Weights of a small text-conditioned image diffusion model.
Data: trained on photos with spoken descriptions (Open Images, Localized Narratives), 203450 training examples, 3.6 epochs.
Rows from block 2 of the denoiser of a small text-conditioned image diffusion model, named by matrix and row number. Rows with one number belong to one neuron. Each number is 500 + 50 x the weight over its row's rms, rounded and kept within 0 to 999. All counts start at 0. Numbers have three digits each. After the name is the row's rms in percent of the matrix's.
After each neuron's rows are labels from the 100 images, of 14976 (inputs lightly noised), where the neuron reaches its highest value: "patch colour" is the nearest of a few named colours to the mean colour under the peak. Only what is clearly more common there than usual is listed. The data: photos with spoken descriptions (Open Images, Localized Narratives). In brackets: how many of the 100.
# fc1: MLP up (model.blocks.2.mlp.fc1.weight, 384x192), inputs 96-191
# fc2: MLP down (model.blocks.2.mlp.fc2.weight, 192x384, transposed), outputs 96-191

fc1.284 094:435515433572394519466518563495553547543437450500566550508533574378440434571490489463505560631621550521473496441523449502474531428382476584480488497348439498542445456507491449507499623450533482510456431476480470531522492466476472442500464519497527498571491514467552472559498546547498624541
fc2.284 090:358525526501441496497435510525530531544599481548438530513469395488463584449471545502544563542459454488514521541554483540531430434479533548494490431398462561481533593541501498504525373410516503563497506565472501592523525452616464534510489562616552426433448442519484508396522617525478510457
patch colour: brown (77)

fc1.377 110:486484471510489529535529462509574539519424456526604412480496483524532379572492517563454476471438511446473529425511463600509466601437499453460386421472561589556505536517508569507536391547493488505421530587492515405535499414518571501499440472459460458388631490448464491518507472532520503536
fc2.377 116:531484454451440472582625555488609472495555498503445606500519467518473488524476468555511555468506437461546526497475480502575532533534623569476558537519451507457543417548559542502474564450489547528417524441495500495457401454528519552485539516530507509450379477454508570497484450438487492470
patch colour: yellow (26); orange (25)

fc1.239 100:700529474501514522483515513505507496568529465464460513492512448509498497486496528468531476467424449515510491583547546424493518458432527661589502463634466560487517532505532456495518461530459497454439512543486497590463508401483507519476559496415484489533524457523485511601518580473484540469
fc2.239 105:436476471513505445541467521510485520513548478467486482489469497483526516438489502495605456492544476491486523519493534536482475460542525226476461529557518468500514456550520502478524513559569516477540459475506492466449441366482520488433508530567505543471474488537489497589496467600541508508
patch colour: blue (68)

fc1.127 111:503441500540523470461452536526564480441548548457487478539493608624532544495430520435505533498637593535431493459551457493542498530501505481501501484467578518549482499456509466478512532518453543493409516499509469485565515383623519556509459491519392592492585466531493510611496473555489366502
fc2.127 122:466589463486445524478411444492502513581528610476460540540484479425516430542499501539498442463387382485468503570493472434419537512528444491492530510481483457501471500492460471469539563486508496512620495459525504512558494377466534503528512503474542588563547417544475490372515483529507599518
patch colour: white (33); pink (25)

fc1.300 094:341455557453500487493567428520448414544457554495536512543474543617400423472496537485450404678444498451496583604496476563466511594457482402513477536581494492501444440431499478500517503538486482490545508496570482439495457549546532463546525494456491524435560544470482457386515502473464398416
fc2.300 100:413476457551521460494521410436493434518514473449554456566436534619536459546510535531523490541547532490531495578434463603553516483549463507467526591412396427496429499511498469500502518440494486510455517423469530434474560451405525507469569523596514360487466526484454577567528605514481352471
patch colour: white (96)

fc1.99 100:578418465620511509529521519542480587526546507538405522449517429513478569559532649506565493467500485479363484536517491470536419430435457468620523488517488555524505479577559512538488541497429497517518470581533531507546482553525458455499538462493440476490536475493418464462452543546524498589
fc2.99 092:489513489519447518558525502479449458516494585539448464458475482582375458465543447541519501484458421605442538514468483508494550449478462553471506456588444579547467483440502555470457506539523535515521522572515475491388534420527447389452481461455431513537471536497441485535484545565417551472
patch colour: grey (65)

fc1.12 113:496453467528543507568518507562444516461495399488560539471576553440549589402524490412495486493456443547493534483456524491563492475537431466515465582538487489467547481539481554512463579446430443487539598573544485472511530570543650607516548544559470436566523576494511444476553508429509531567
fc2.12 107:513556512626464500491484480499481486558498590516479441516484437499512341576450553430496513476524540416533514503532536372458510508654469491494539516503453422487514510508479539530539504437518507455426447512479482431467512615523514437448444529563541415475553497459543526491510566531453500515
patch colour: grey (64)

fc1.55 087:389493488483501465525544486488420489496526462546593682563511580595534442457542518563521517443483473569497457436447419456490452484475443466518492516433511432566456501567549580519543589493540490507462489511487465492525428468504485517581500496520478469439470435492500449453484431504509422534
fc2.55 087:368477477536561488534501500465497471596514439452527592475478484467499498575506495470513440502622486478500496456559471531485508512504410442505498533677425549496574406424465497425483425465509449546497486544558453517490584488489484394454458460456512520552507465472518498440453454495480422482
patch colour: orange (32)

fc1.264 107:505422467520508422405502457493537486508426498586522566552436488491557471489532527528522408571458503446466478469511440445543532460450508529439465568494599478498529430524563523578501441509495481485506540519534503524520458562429480476520584482496484455489493428581508528517551508425554474536
fc2.264 119:482507501418569618520593561521596508514506481481623432564570441499433509565551458531506504513464483433454536502488585546485513561515459468562503451465566504473447485442500508565512506438605585562528551560432487469498558526514527509517506494491450518482536460494481521441498477452467502473
patch colour: pink (27)

fc1.362 101:512575487523553520498480525525497505468549518287522196494498548484472512499492550473482574510482511531530517595547516522524498481499514522479468542732527457462495468528500476489534454538534537559473527489485502460508470450510463532538481527457532486476484482464564436485512529494501485465
fc2.362 100:597533534513514514536451536509432436506639475533519488543517453500506441544578571553502442515528456507517500525535480414528470420570433413483509566561461400529497517456523499439443611463483450555564469600457477539515553416522549465530482511486477562564507500568564580548500455437485503618
patch colour: cyan (58)

fc1.310 090:510452534542514491457590531492488461580467508419455645446443484480524493429450525513532479588521489523552524686527492439531440465487488535509495467639452458490357514545521522499521437511545524493536505475461467545482482504483468505490516480483520515461507395492530462611494472532466503395
fc2.310 085:551484458493447492472463486503426474514572442542460503478515486525512597493397551527519446521428451505554527477536445562547526502517495486507495557548483467469601448463435478476531560450476528499510488426386464392512528478530471490432461495555552570522539384542525493571521466533399507574
patch colour: blue (51); purple (25)

fc1.318 107:551492507470555483542431475487439551418503597505462533473512434419495598560495539472555462431498489654526484404453488554488469544521463591503491447561464454476475468508471494537490506486500496435581496510493535489474478589408514468565506472446419503487492703485498503471536457440495532490
fc2.318 115:500483540488493533458533466524469550426510599445488458489503642595463448495498536539558527429427462393470478484486474464549503593508465489487563545555476449476575453475499489503455483507506457416477526532501494493492479521593469472408519512578528521518460666510529508605522504535500433484
patch colour: black (42)

fc1.249 109:557480538576521544577427544499573503481618547502470563527503494559493558526477535479427526446566529390458461542497451513400494477493496405511506514474464544500486475441474491519476477457469490468373483522501489505564465535530502545478496481457407413600452449454466539471484511484461359492
fc2.249 133:431504523481491422500413515439566510497400500473481507522458528512504502508474546484443472443445536555578515478529486511632486491523516511457493512448499518477507463487502485486501494478522492473600504528494499579533522499479519472503477513531586491446499493592543501505453565630508584483
patch colour: white (35); pink (32)

fc1.25 103:461525535517458523530519507488604548520439531509597650493594536488517550388572510494496493504432674486527500444541469518544499538533490579555525562426453473507529426630476456504508429518469477544517511526506554554508463465521434506427528569473490541474516568492480473479507540400416488379
fc2.25 101:458630471599571493500523491517332573434453474547551598490502564516564421499510465442527457491514464496476502489402522542462478448580530477587585536535470515519512376566543533530502479531493424517539532445603510475469543558570525541522539589471454583555516499448449496500502514526438474477
patch colour: red (53)

fc1.43 100:516541519437586488495485523499458512569436524498516484499509451936509504467490444451498513416404447515521469509525506469517472487520482535475471481530562488471495519495473526457507468514516505497534457498492505463483502555496539586468466504500485510453488399405492450430499495529527301546
fc2.43 105:523468537516594524502520495477451552516565483419505486504523607273473520558478480545495539490612566473487480565540471477484576537472469533535589532485608492508502485496544511459496528491489509463409522495481532471489542601562516428516557472503625500568515515601493526612521563416499376442
patch colour: pink (34); white (33)

fc1.88 085:545487445462483489507540451562481505485449481511466530580514468478498555465384520469525617500524530492441505526492429567483507508341520476434420594507482400476454522524533571540524510470602467524544407459485678516535489472533576463500495530393535503524491493507543455517445540465485477535
fc2.88 088:453455534551471507470560466442504555462593515529519515499603542462478483511542547511437571534471513490570493513518558497529543540475524524539560591493451532599519587481568453443638455518547522386523410416458574548503460482547561536437464477467483554441466440510467386456452506520490522359
patch colour: brown (65)

fc1.175 103:591509420521525497511558523496529518474487486492505525524468465493643571518426443495556473506545535549488502506386528455316445486413463498363488501513539515427585534500524535470469575482462489532533441541513554510562406474572511546451413561448574568405477482553481556534461595554409490421
fc2.175 120:449519440503509486458529463507470500528512486479525476463478512447578477517357462530588548508503480450587529468535500513588638517516577487564406525487497464535361539580346496514517462497529461529497595597480382480519602519410497559585573542493468451578450501519564411503586440492380496483
patch colour: brown (62)

fc1.23 096:482578532431470513497533477418521482466480492483446424528468530521586463645468641505497444573479520511478383520496522532448464550479435539489465500536534591472525477519460554528464450538549480429542587582435508475507504508430602440465517461431451448496523365472469534582485457444544508579
fc2.23 101:604472557513506495505573497447535554456435472509401516488545477505535555274483557509482545465441547464506496507505558557504553423500494506499544484471487456361529467512523516529506561541475544445481479543475509459524500544494603513483508482483670443523567382513456526442507442482493514490
patch colour: black (42)

fc1.250 097:472501478534530487537600518644554522532524524510459503553470503521520532519473465445463553495551545434596458496557433376511521497574455486495624427491471529541443480573547517477457464477544606516567440512523545465471388450494512534490580429547483541575523506497560450499531497560558483459
fc2.250 096:549509473508481456463568466496529442492456490527428540571547491489545411570483428572564504492490495538590489511457490557499475547477512468514476506550512481548682475540455595500481503485505533570406544483500461467498493470501467478547416499496564519448531517460531494479400545447453521572
patch colour: pink (25)

fc1.84 094:437521444561523522513564497497427423481479522487612460516532518530487622485469591497557475518447542489545517512492615551498424534569470515442524497484504505471522458564536519388484507544488533556489510504476540456480522512458452490409529503445415496506491468454604616429460399412476463593
fc2.84 092:502473474471483490524481542506438472517501519504472614693546462501490592541522518481482494483497473476466490472512474407412417511490523494495489386531472446516570583466482457493567560472536592474542410502507499512482412500546544458527488498512603487409438448545478576484480616539534433513
patch colour: pink (30); white (25)

fc1.94 095:498425462531537539448541548504592557488409508362611416486520517466474435473496499505527480618453536545515539634590514436470499475455466551468427466633553497448383521481462474466486389487517519490531468484493521539484471520558509538478535500525480476557434533464508469528510564527438476450
fc2.94 090:705500477493450501510479460582452533481462486514552488443483474636449485421499543498564464526520487510503491556427577508683448546572478496487431511523506505517440502538565467520445606482473582552552486587540480470487452598450486519475462512560526545428536536465521550535468560499504572438
patch colour: cyan (26)

fc1.322 100:383486483587377522506520544507497527660491528520437468497527512257464499505537542541588562523511543461505543527589437541504492533537484592556496485509488556497452502514536508466499467492496500493421540497494508564526479510413465453533427485490487472546439539520546555498494498460482740514
fc2.322 099:567447534513343464490526497495548492433470463544521460514474300497462513530494509477575437459457486499495507359378504471520488458509487507503508514427483534530481529501526508493497491489515494509490494520514495475520549542559487659505493458458421520525479470504458533464475445452501682485
patch colour: black (38); blue (25)

fc1.173 093:420525537571510432528491516472625571426449479352499320503482518447596428530530493472412502579547500527483507562500514539477502414575538529521471521605466548440469412518457457506494426497494470484524516482521454513501525539513585475468436560578454512467506523471425480525462574533497474478
fc2.173 084:584570504481456480496470478479478502476495469528496494507533515588528513449545479563414502482507486506480455558551535512584514386585491501488428512487522513542491491599604474505490628424484451573441499555511546429492468484451468523467560578620435466458457534512458539573581518468532555484
patch colour: cyan (36); blue (30)

fc1.253 114:429465525484391575529530561505504484532586487622547726549507436463512588496548525512543487484513486455504451432486536430504496452392549478509490522422517472588552545509510513505507450490490547472491498503508493466473469460511405548444564482484445506508491487533482451599523479515519526509
fc2.253 114:543577445537436481480586493504555603405468466456591404494457547566492606492491556491530528497522502494488554557476487616535492458572477610513491475553503541501453638510506491492476565492508494499588526537481500360499511516465486449484418461498467464485479459393487486507517547547535535435
patch colour: red (66)

fc1.262 100:469483451474447502495496561536524456478483570555599740421476491552460498563504534470437547517519548541504548418524509502522464526579540446473481511342497473386460415539496452507537505539536523477525532513519464526488467432481461512547486515472549422557565513508520502509554534456497486453
fc2.262 099:468471551493493572483536529409496546484441529560446551403558574493462539585551463489487518527466523504444489538497494527642553478508441555506496470513433525500490424373491506483448382575542430573508501371525477486463539540525461520494497519481487589483443456470472550402525515490497458475
patch colour: red (64)

fc1.153 118:468529472594531499495523518518464484548517534530542545458517490558418535489529470593575655547466453594476539543498576523536494515479459520537527505495547612548441428516499490485517417492448498541442457584530468547365426479457360568515446478477432423553572433452524470469504405440469498512
fc2.153 107:409545469613450483404505499512523535521533453430484492484508556498567566472542405598548453552481492525556561456501472585532512500512542506466430537592559500552551404483591496482443561524462476564561458542465528406533378544436511494468470566484427539448476481391518559462520357439514482475
patch colour: pink (54)

fc1.1 104:423508536510519569523507577499491493581542479512505503423492409493425510494493508558479428460513388508522546552424475542508483568549492398460506520562521475512497613502517513511495526502518536509494479476472513526506418536519429512526519519486507573545524472592513461436529439552510495504
fc2.1 119:584542446398468425464499467499474595481517507535443445447535567485456503465535524462452559471501574523482494408490542528455561571443501544419523509606562537502476565507407618467484516542478418481530642481484457487505494570463506488489509504514530531494522512473576570448495529454451531563
patch colour: blue (32)

fc1.224 090:524506563479466512523526549469563496505444467473535505426448443444427613508565492456529441558496543487480478507453473524474508517450488498511516439526451463492558456493522471390544533507403585431447499499537461440474516598555585454570608391493498522591501470571538528566449508585547516479
fc2.224 107:532491545460547433451505411488492534515592541484483500539573507490472456493525446516536516542493513503456566454485454535524463503524556564477499563518542498440523480484391546468485497507565428511494595514565505530473464593489516458472414297539501398519488464455594458518511503374555483602
patch colour: brown (74)

fc1.331 103:579460494506547463512503449540440493460493471456529435408485700612446496483484543546508540372555455540460541540504567497451442472473433441406450492486501528459518489551488466498467411494441492466494480483434450571515498560559450492543547499472504515480504589624498493568433510489532435487
fc2.331 118:420545559436547496559491474521457555491499459479492536609519315455467446506471534531500429441494495555517515447565547479452511589562435449473536525496479451492504434449503488502499528516558473404515488466472506488531569604380549540425448492523409544521439662408560508516503386515458501539
patch colour: brown (69)

fc1.42 096:513470414498509465389454487524469575527482532548601473487507489513476472534522445450421495529518516549611538423506475434529565519481541501486564588488463497493495493442568498483571500504503480585532493591575609482408488540482487508480596457637455510440489475514517546448540549603444486445
fc2.42 120:514498451488488558399523533514516492550541541466493463433416491502526483450517459494373556524523506511610542464501501508475507487546502522701445314491459525454495465566493513399334496568475408448463499569629348493488480511470472539521354433475466566517489483477559516510554490463436512527
patch colour: grey (72)

fc1.38 116:493479560421508485615391566495495618520552449487653521484440473416434477499561488474471525525530512494469532513392606599429496489517412547448516530476501516483495400506479535515486530462447537498467424514449466581425421515536490525360499469428465478539539454491471447462472445480494559499
fc2.38 111:503540468474456543432531531600511566498465449468499519529431520507592537470455464489583557462443507493523569493431470603505518457520616477513371504487543457527548440511589479522437546594457451451551420515549552461502370492489419466399467584588472543491500498463505508512526407470563485539
patch colour: orange (26)

fc1.205 108:611526520489525471522450453507506432386467436283403357448533450503510567519411509517545512446456500461477460507519468506596487499517512577486438541562487554396407439478510524445462586487441603499515512433421505510489512447498572528471528510536498512496442494523492521471440533533493503497
fc2.205 119:459514494538507505503406530577410460596511506675471620529509498532526476485470452464503411407582573541463528464502500411357450459535402425519547543421502477589468431490473453505482522483473476521530422518490481596486513463474615524479436418434464483540458493569565458557496460479462487524
patch colour: cyan (42); green (25)

fc1.283 092:507584542541551489466510523542522554488562440513535606483465511569440521498518514572451491419552526540509526511497550483553477464540539593478549515549597492545481597434537507601535507613526478542482423530495481492494462445538532498489492573502535547408453488511400395448472538438523486367
fc2.283 098:519461540457598495530496472512524531393460507575506545497511532515424458518453479478514505426463465463497559434516533487497472573490498411548416525535585475525481568532506484555476485613517455517517543535572529362496478514429529500501537499494468528599502453560491609538494374574506492640
patch colour: yellow (27)

fc1.305 093:546458489499358495530468528556526542474516446511560493481491514479485428521466560509457451500521510462504500443543516533466526454477478453424465513482458507547380543392418370478465488517432438525491490532478529467531631534510446511526444579543496575486361530566492521527365496558545530549
fc2.305 112:486545572488525455528428447580477534502464468508539478500606512492450520521455452528410525427475489506501536489495437453467523489426422508651589437513444522549582493603665400456532511547643468488514556540432409466512408447547518510546498538473558508471524552559469470427597508585415477541
patch colour: grey (84)

fc1.13 086:634517545383488583531472511489566488491482439519485508589561531503469495530442498369501449516496542440476456467452590519478525500540456605538396498470586553494460451390502452444461531526462494455430525525460526384487507490568554401453454462429569542439555440568496551561473567494505522549
fc2.13 104:475541431583507471489490427428555488421406505447518586427492496476473556486542466550469496536505489532446500478550528548492474478479406416536530491527558421398552435605505426555524504571450537555482522534470434431530422452480482565604527474561412491597521524475533516546473430564463483570
patch colour: brown (81)

fc1.228 120:495543595508534513600494579462510505582563518460455504586452502497489597494518623476493518436461505601507482541427563430493507581491485575536538564463479559491492454416541494540503654507483562558408494481505575431380476531564559546582509561548489511573468425645554447503480550603505542558
fc2.228 099:472494538498529467585456459479545582485469383505560548462460570558477431515523581581550473473494532438493477442538482503481505530525509537472472420471480500459493389550477505443504416523504532505619558467512486487407482521439473535404518531475562442449424423370523555470541484485566495461
patch colour: grey (63)

fc1.272 094:472489543497465517464627492474557487510411491553450353486499486512483424515609445496486488513490608517500525358491491573517412526501521406511486511414538494487445487550488486491511519517492480525520488525527466477505474422484588531462486551492468447576575572482491550461500492475513536474
fc2.272 099:424594487551479621601536494512301525471490470431565430485521519472453468537500504508443447534457509526521471544466492514528480467315483525508396530447482485509484511496392576561488462451481481491455560567449497509497451516527465558533435504485559550511399481482549587352505515486482491513
patch colour: yellow (34)

fc1.77 096:473610508609570537505505487518475437444499456640551534452518620562500499449560527525501518611553616483526496400487600470464541506489514502443528461398515500471445578547482524473497446444504443503479495571530515500470539513435485591486503514418529538558373426416567465498473571487520423483
fc2.77 090:474486468444476429521552487465531495444371473460494442545498548562413503426500518505465477559474480503570509471492557524495515518532500535545479497642541542510471538480529445429537529459477540571473559538556473468489499500465503442525540500404507511519489495548556602528508498442581460495
patch colour: orange (27)

fc1.195 090:352495505529534458566515495470479444519518466460502489509571449349407477561501479606526566535461535574489485441547551517446511559457482408499521511555410566474531470552486544527469521532505581475457433487492482531461476533449335477457506519482509472520449406562434594532480451440488566445
fc2.195 099:532525457469446493539546576496508366486456461632440503517537394432585500502497466602465528432522585525510492421556493471461537452454458519507526476436532495507542524458452490510507565532522519509521433561513492357535495525400487424470498495483502567523447474479558565464517600454534546439
patch colour: blue (45); cyan (26)

fc1.378 085:546524386461499470535496537552516449459509471486470493523541489493533542432497503368405546542526480441466424520492644573517407429506453519553390458452561486502474441466426444546520543544534436513544527590474492401502516489583510411538528538407548568482471562551488418570507516565520501526
fc2.378 089:538503511464474524449525538526392508503472484542429463429454488536607515539518469516478508499474518471614535489532500489552496559389422580471456470459537446602446502476482502539541542465609434602545549413444469453520482538372479527528511521521527592479469488487552565423478474430513473439
patch colour: brown (89)

fc1.287 097:446497574495576508369457487549488457501445457494492497424508511459402518510527505583523510485460462582485488537500388464535549547469611564395490537529488462446559527575475560552468440487448490575466529645495561493489634548492460525603496544456493554472505545545525512464498536471478487523
fc2.287 091:535454455455568537441494528524492504440552479513484533519479584572433457507512574349541510508542502504439470507526473563519438482457449448441528455508578520603526523463511508474480562554454513322568549537518567528519439416614480516480490552489530487578463502548497391541519544590549537565
patch colour: black (50)

fc1.291 115:466526517518528496511437541499440514549573483449587573497444569479566583537469536536492445420317713437459352455528515568513471427414558473450531446467461506484527489508502490494461409500501506468570452461557484477495509422442602511524461509534478479556504492474482524430470572481503475543
fc2.291 104:506396480497482481550444452537474547460363491513495434495512449554457418505471574481503497439524481432487490551443519432458523455573539462536487474495545525524477510515520451494490423538514398510451493387561485517451501461496641540453553564501540457470440476556505513518552409502538504445
patch colour: red (35)

fc1.349 107:521509510507639463453478293511463512497515500418463539498467484574571487402439534497549584507585480477534509492526515517474552410473481505492574462539552523502484516432519498498443596492498506394525471459451510453500427486500515462459514479536444566551572484505501559531521471527533427474
fc2.349 121:479468462526593505497492567539420543548434571537459442521574489428523544561579486546432459567384441496562507523588553458512529396548480505469452499481531582498474417464579502600543404448471444478520549509417504464470511493472507579551479508424580508438458599460498516419429470456491518502
patch colour: white (45); pink (34)

fc1.190 100:528494540493476437594578477521401528455415525466519458487603451495511440438530543509612567525539484548482622475536465464476567388472480517432486487499490410537504513464443542472492456480473510496501467548459529568606431446520510551409582474511501467475549572403473433507500492497507464548
fc2.190 108:481410507484510455503523527548394588554526485517399416472389526467396522520509574518532473538445465460525490467560495452448437462508546491542564442525592593468542526506529514475512444470531503525557530519518458508561561456490481463544477482472519387555453576482484559510436505539544577417
patch colour: pink (51)

fc1.17 102:499507512544587584526517359476480467465514491509583500434485421470489398463463496531558433525534519485551488495541517505431565416476428509506404489574503468505424493584551498511495540453556489435433496444458573464436466510379463413422612367468530526567461591482475476480578540517529523482
fc2.17 097:540533427453568433436527418524522478475462579501470506525458557498452528495577487473490413562500524532472495538573428513501432405585478460530496500552427481441429501498494491497564546416522547513523478527475564530342511466617471592466526529412391522507514591457524423549491420475511482532
patch colour: pink (35)

fc1.241 098:550492463565486503528489493513471592505499482487475515515480447509387426445519459645496510518552474498514609439473517451555406455421448471478433484478474558576495497566526517549483535548531460490472493487488509452558505540449575538540583537430420496483506468403515510437496420542508495456
fc2.241 119:473456441481447537536479555526536503506479532444536460460556640459450491494492479432498568527448477504545525499467563541408566506480478517561502470513592442571521512484503470533519395476538443561500453488578476493543423529465522502441456592436560462519498491596558439531516583479547494562
patch colour: pink (30)

fc1.244 108:545497466427554448445508546539323509420565489460455388524501452488473640526497466551523476541548248503460485577507502486538472358448543564417500484607522497468483477526553587576503557557560480481482446457520470430496498613480544492462551508444517536477536413509465516552492509478545522523
fc2.244 094:522436525550469442429454425495593585456526565472515510491463474521538378539491492427505503539503467502514498489406499467418509514501519476465457450460499483554516417421465467573463555568536501512395466467538515574459481397438513531536477529435522507495579499466465393569545459618471530571
patch colour: cyan (31)

fc1.320 103:475476421492506512471483514506476551461504496522499482352506486474447403512534572478419440467556544541469471435459405498454521481447490498460431504476515503506518536561489501550437501520475579502440495559450417454429552528481496530352437538589474435501540540516396489464451522558513447386
fc2.320 119:524525438490468443578463473531463539461485500479460469566610517505493576497561513492470518487466466450419520488512458490511426531468404512407577542505473489581532500435507454597638527458589602538528556449388637503468432522539494437580585498557495454493500480476397525484495446517597516515
patch colour: grey (69)

fc1.333 114:509553534473559435519563486440478485491509462394505292581503474455489556369592453504485492523485420487509509575507506498476464400455527579521540499698487558544555540570501519464519452518509466517455482469493563462500535547463541460440476514475477579554420481533525469503466473509506538509
fc2.333 106:543495468492519448491474323531544494479512504459572460533518450500555442410520531501423515496552454484493479467561486429392592418489526477546506436546569367416556512491498512451506632514446538472533515463508538479517529451589502530540526470504477431413573556508542494597513382512508514490
patch colour: cyan (42)

fc1.147 102:521412541505413469501562406426483568519474486481471475498522585474550572451459372431563441542520501488518505413503404552516519474487508477532601517492433401490438452512558491474515392575510565443477524573510520489491491512549496495496428498516489509402463415484482519501433545523476499519
fc2.147 132:514596569472461541449470579416463561440437465510456504552493560493550473575499422513563548478508496463529519466481455438494468512520484551481413517470467543459532465498486517531500487554403538385520497507492426463518632491508509508483554550544430426527493446583620507465527424506382502529
patch colour: grey (63)

fc1.82 114:537535450500453537474458477518458554511405375514550498425489482474526435498508538489567562472502596476519479494502358469455490509561452555567493517473504397530502617525569483509495445548473472569539518498523471532500469530564518559513454545489484499461491535511487466494529544527519504477
fc2.82 111:438475505469401495536542513548500524532574366489579502592481466492490510510544438543538473441471434473496489503574348499537498520334474533452472455554475577515545519467478538492477560555530513527556483553567553478514542517439489424466575488450524556565519473475467475523501572466519522510
patch colour: grey (62)

fc1.26 097:486626495462492478530345516546485520444469493543548286549511559500427515458532509496518563495534497482495491298506543596492506605506576426557469523385475495483604450537515509531536564541516493503481564540489506447513530494483454483503467547460475523504516546472530535412498531468493509506
fc2.26 096:442561467538483513458383533483492465513400511490475490553449467502387474549525472505629536512599553498486495560521543369451560533539526573449522463496411541517496538506525522443512473511560609507481500500519526625500444569510468487497555520528565425438438527414536520412469529385519497527
patch colour: yellow (44); green (27)

fc1.221 100:463445517496548429516494531500578528526451589431450500506523473452480476464551590514459520494441436415526540550522413515453450491537518504507501537585463538481498533558606525536444459590491496512481520410473553559440472604559454574528510593474482513609563552545489602565446473661526482571
fc2.221 096:484625379523543524458503487509484575494553489563463511600460593568471404414476481533454498441516555490506527454445451544556597472479530556486531505488473498488516440495409441474526566545563487584618478355508431572512507452566480454491496502557502410420519522450481485520530445436497538478
patch colour: blue (28)

fc1.98 098:497521622476501501499510534545503537411462538486477546598519520474559486579433526545514598467514493456556481494513414485431420503493621483392539528509595528476464525391543448469612523511513478473541508424610471490524572472510482516480582476367470486420411484506548459527433525454486496456
fc2.98 089:515438530568491493489543561443472509432478636474475459407518452502563426592480587451502533527505492567425463539531475460470470498483475538466543594484541527527469463486613613552570605491506535414537465483458506555437495451470404435415490512491590468441555540514450508454418581528563508452
patch colour: grey (63)

fc1.72 106:435390544491551505457507586484487431483463520486490508419389518439524498560519436514530516540506521477527502497511463556481614572548368502468586502484573449501467562514542474509510535539460500435480520573480505509530511457513462537590529461509501462575415491562518553473443514383514564474
fc2.72 120:528488486534535472506375548491504441571510453494539537501492534549461412520479500558511560484571511506505493471412513546537497541507519494500555449523490485487460437493601506463572498438416547528463479505430546528498460575505474485582596409476527486494500516513544581434467594486490566398
patch colour: brown (64)

fc1.210 125:482543495516460538523574485501544466443485407499569541553480573364433453476464475474449476496361513550456491393396521470509512535551446490473497509540513452486471556502481464497485605477463479515461463475511495446557484510440488602513465513461409502499511537464488482398520499621464579500
fc2.210 136:483459468456474508507560552545511480464565420519539462438486436511531490539485451510487518513622454492522507554489517415479515523474510501509508482557548475526539481526513501514492429468515512541489474505506530414579469544527532405486505497503620445541524590544553497607498539387536397521
patch colour: black (38)

fc1.207 089:434569483405617458466548561521426430509439512556414528504511418388484434504542565547542583496515528458514475572422482517536528492507499523495504446498474496478530540500546542478469459488513481483615551521459523489387522580389425501551501497506553446422544556591417550467479499472540566502
fc2.207 100:494414568487508490543436481490476526504497598491470557439500464513498561476508500485500531385373432530519504412541482530454498467567560508514508527484558519494584572484434492499539504528469483474465428488485492432487471497567506534506572537497504494540537472459458503436534494466560565504
patch colour: black (37)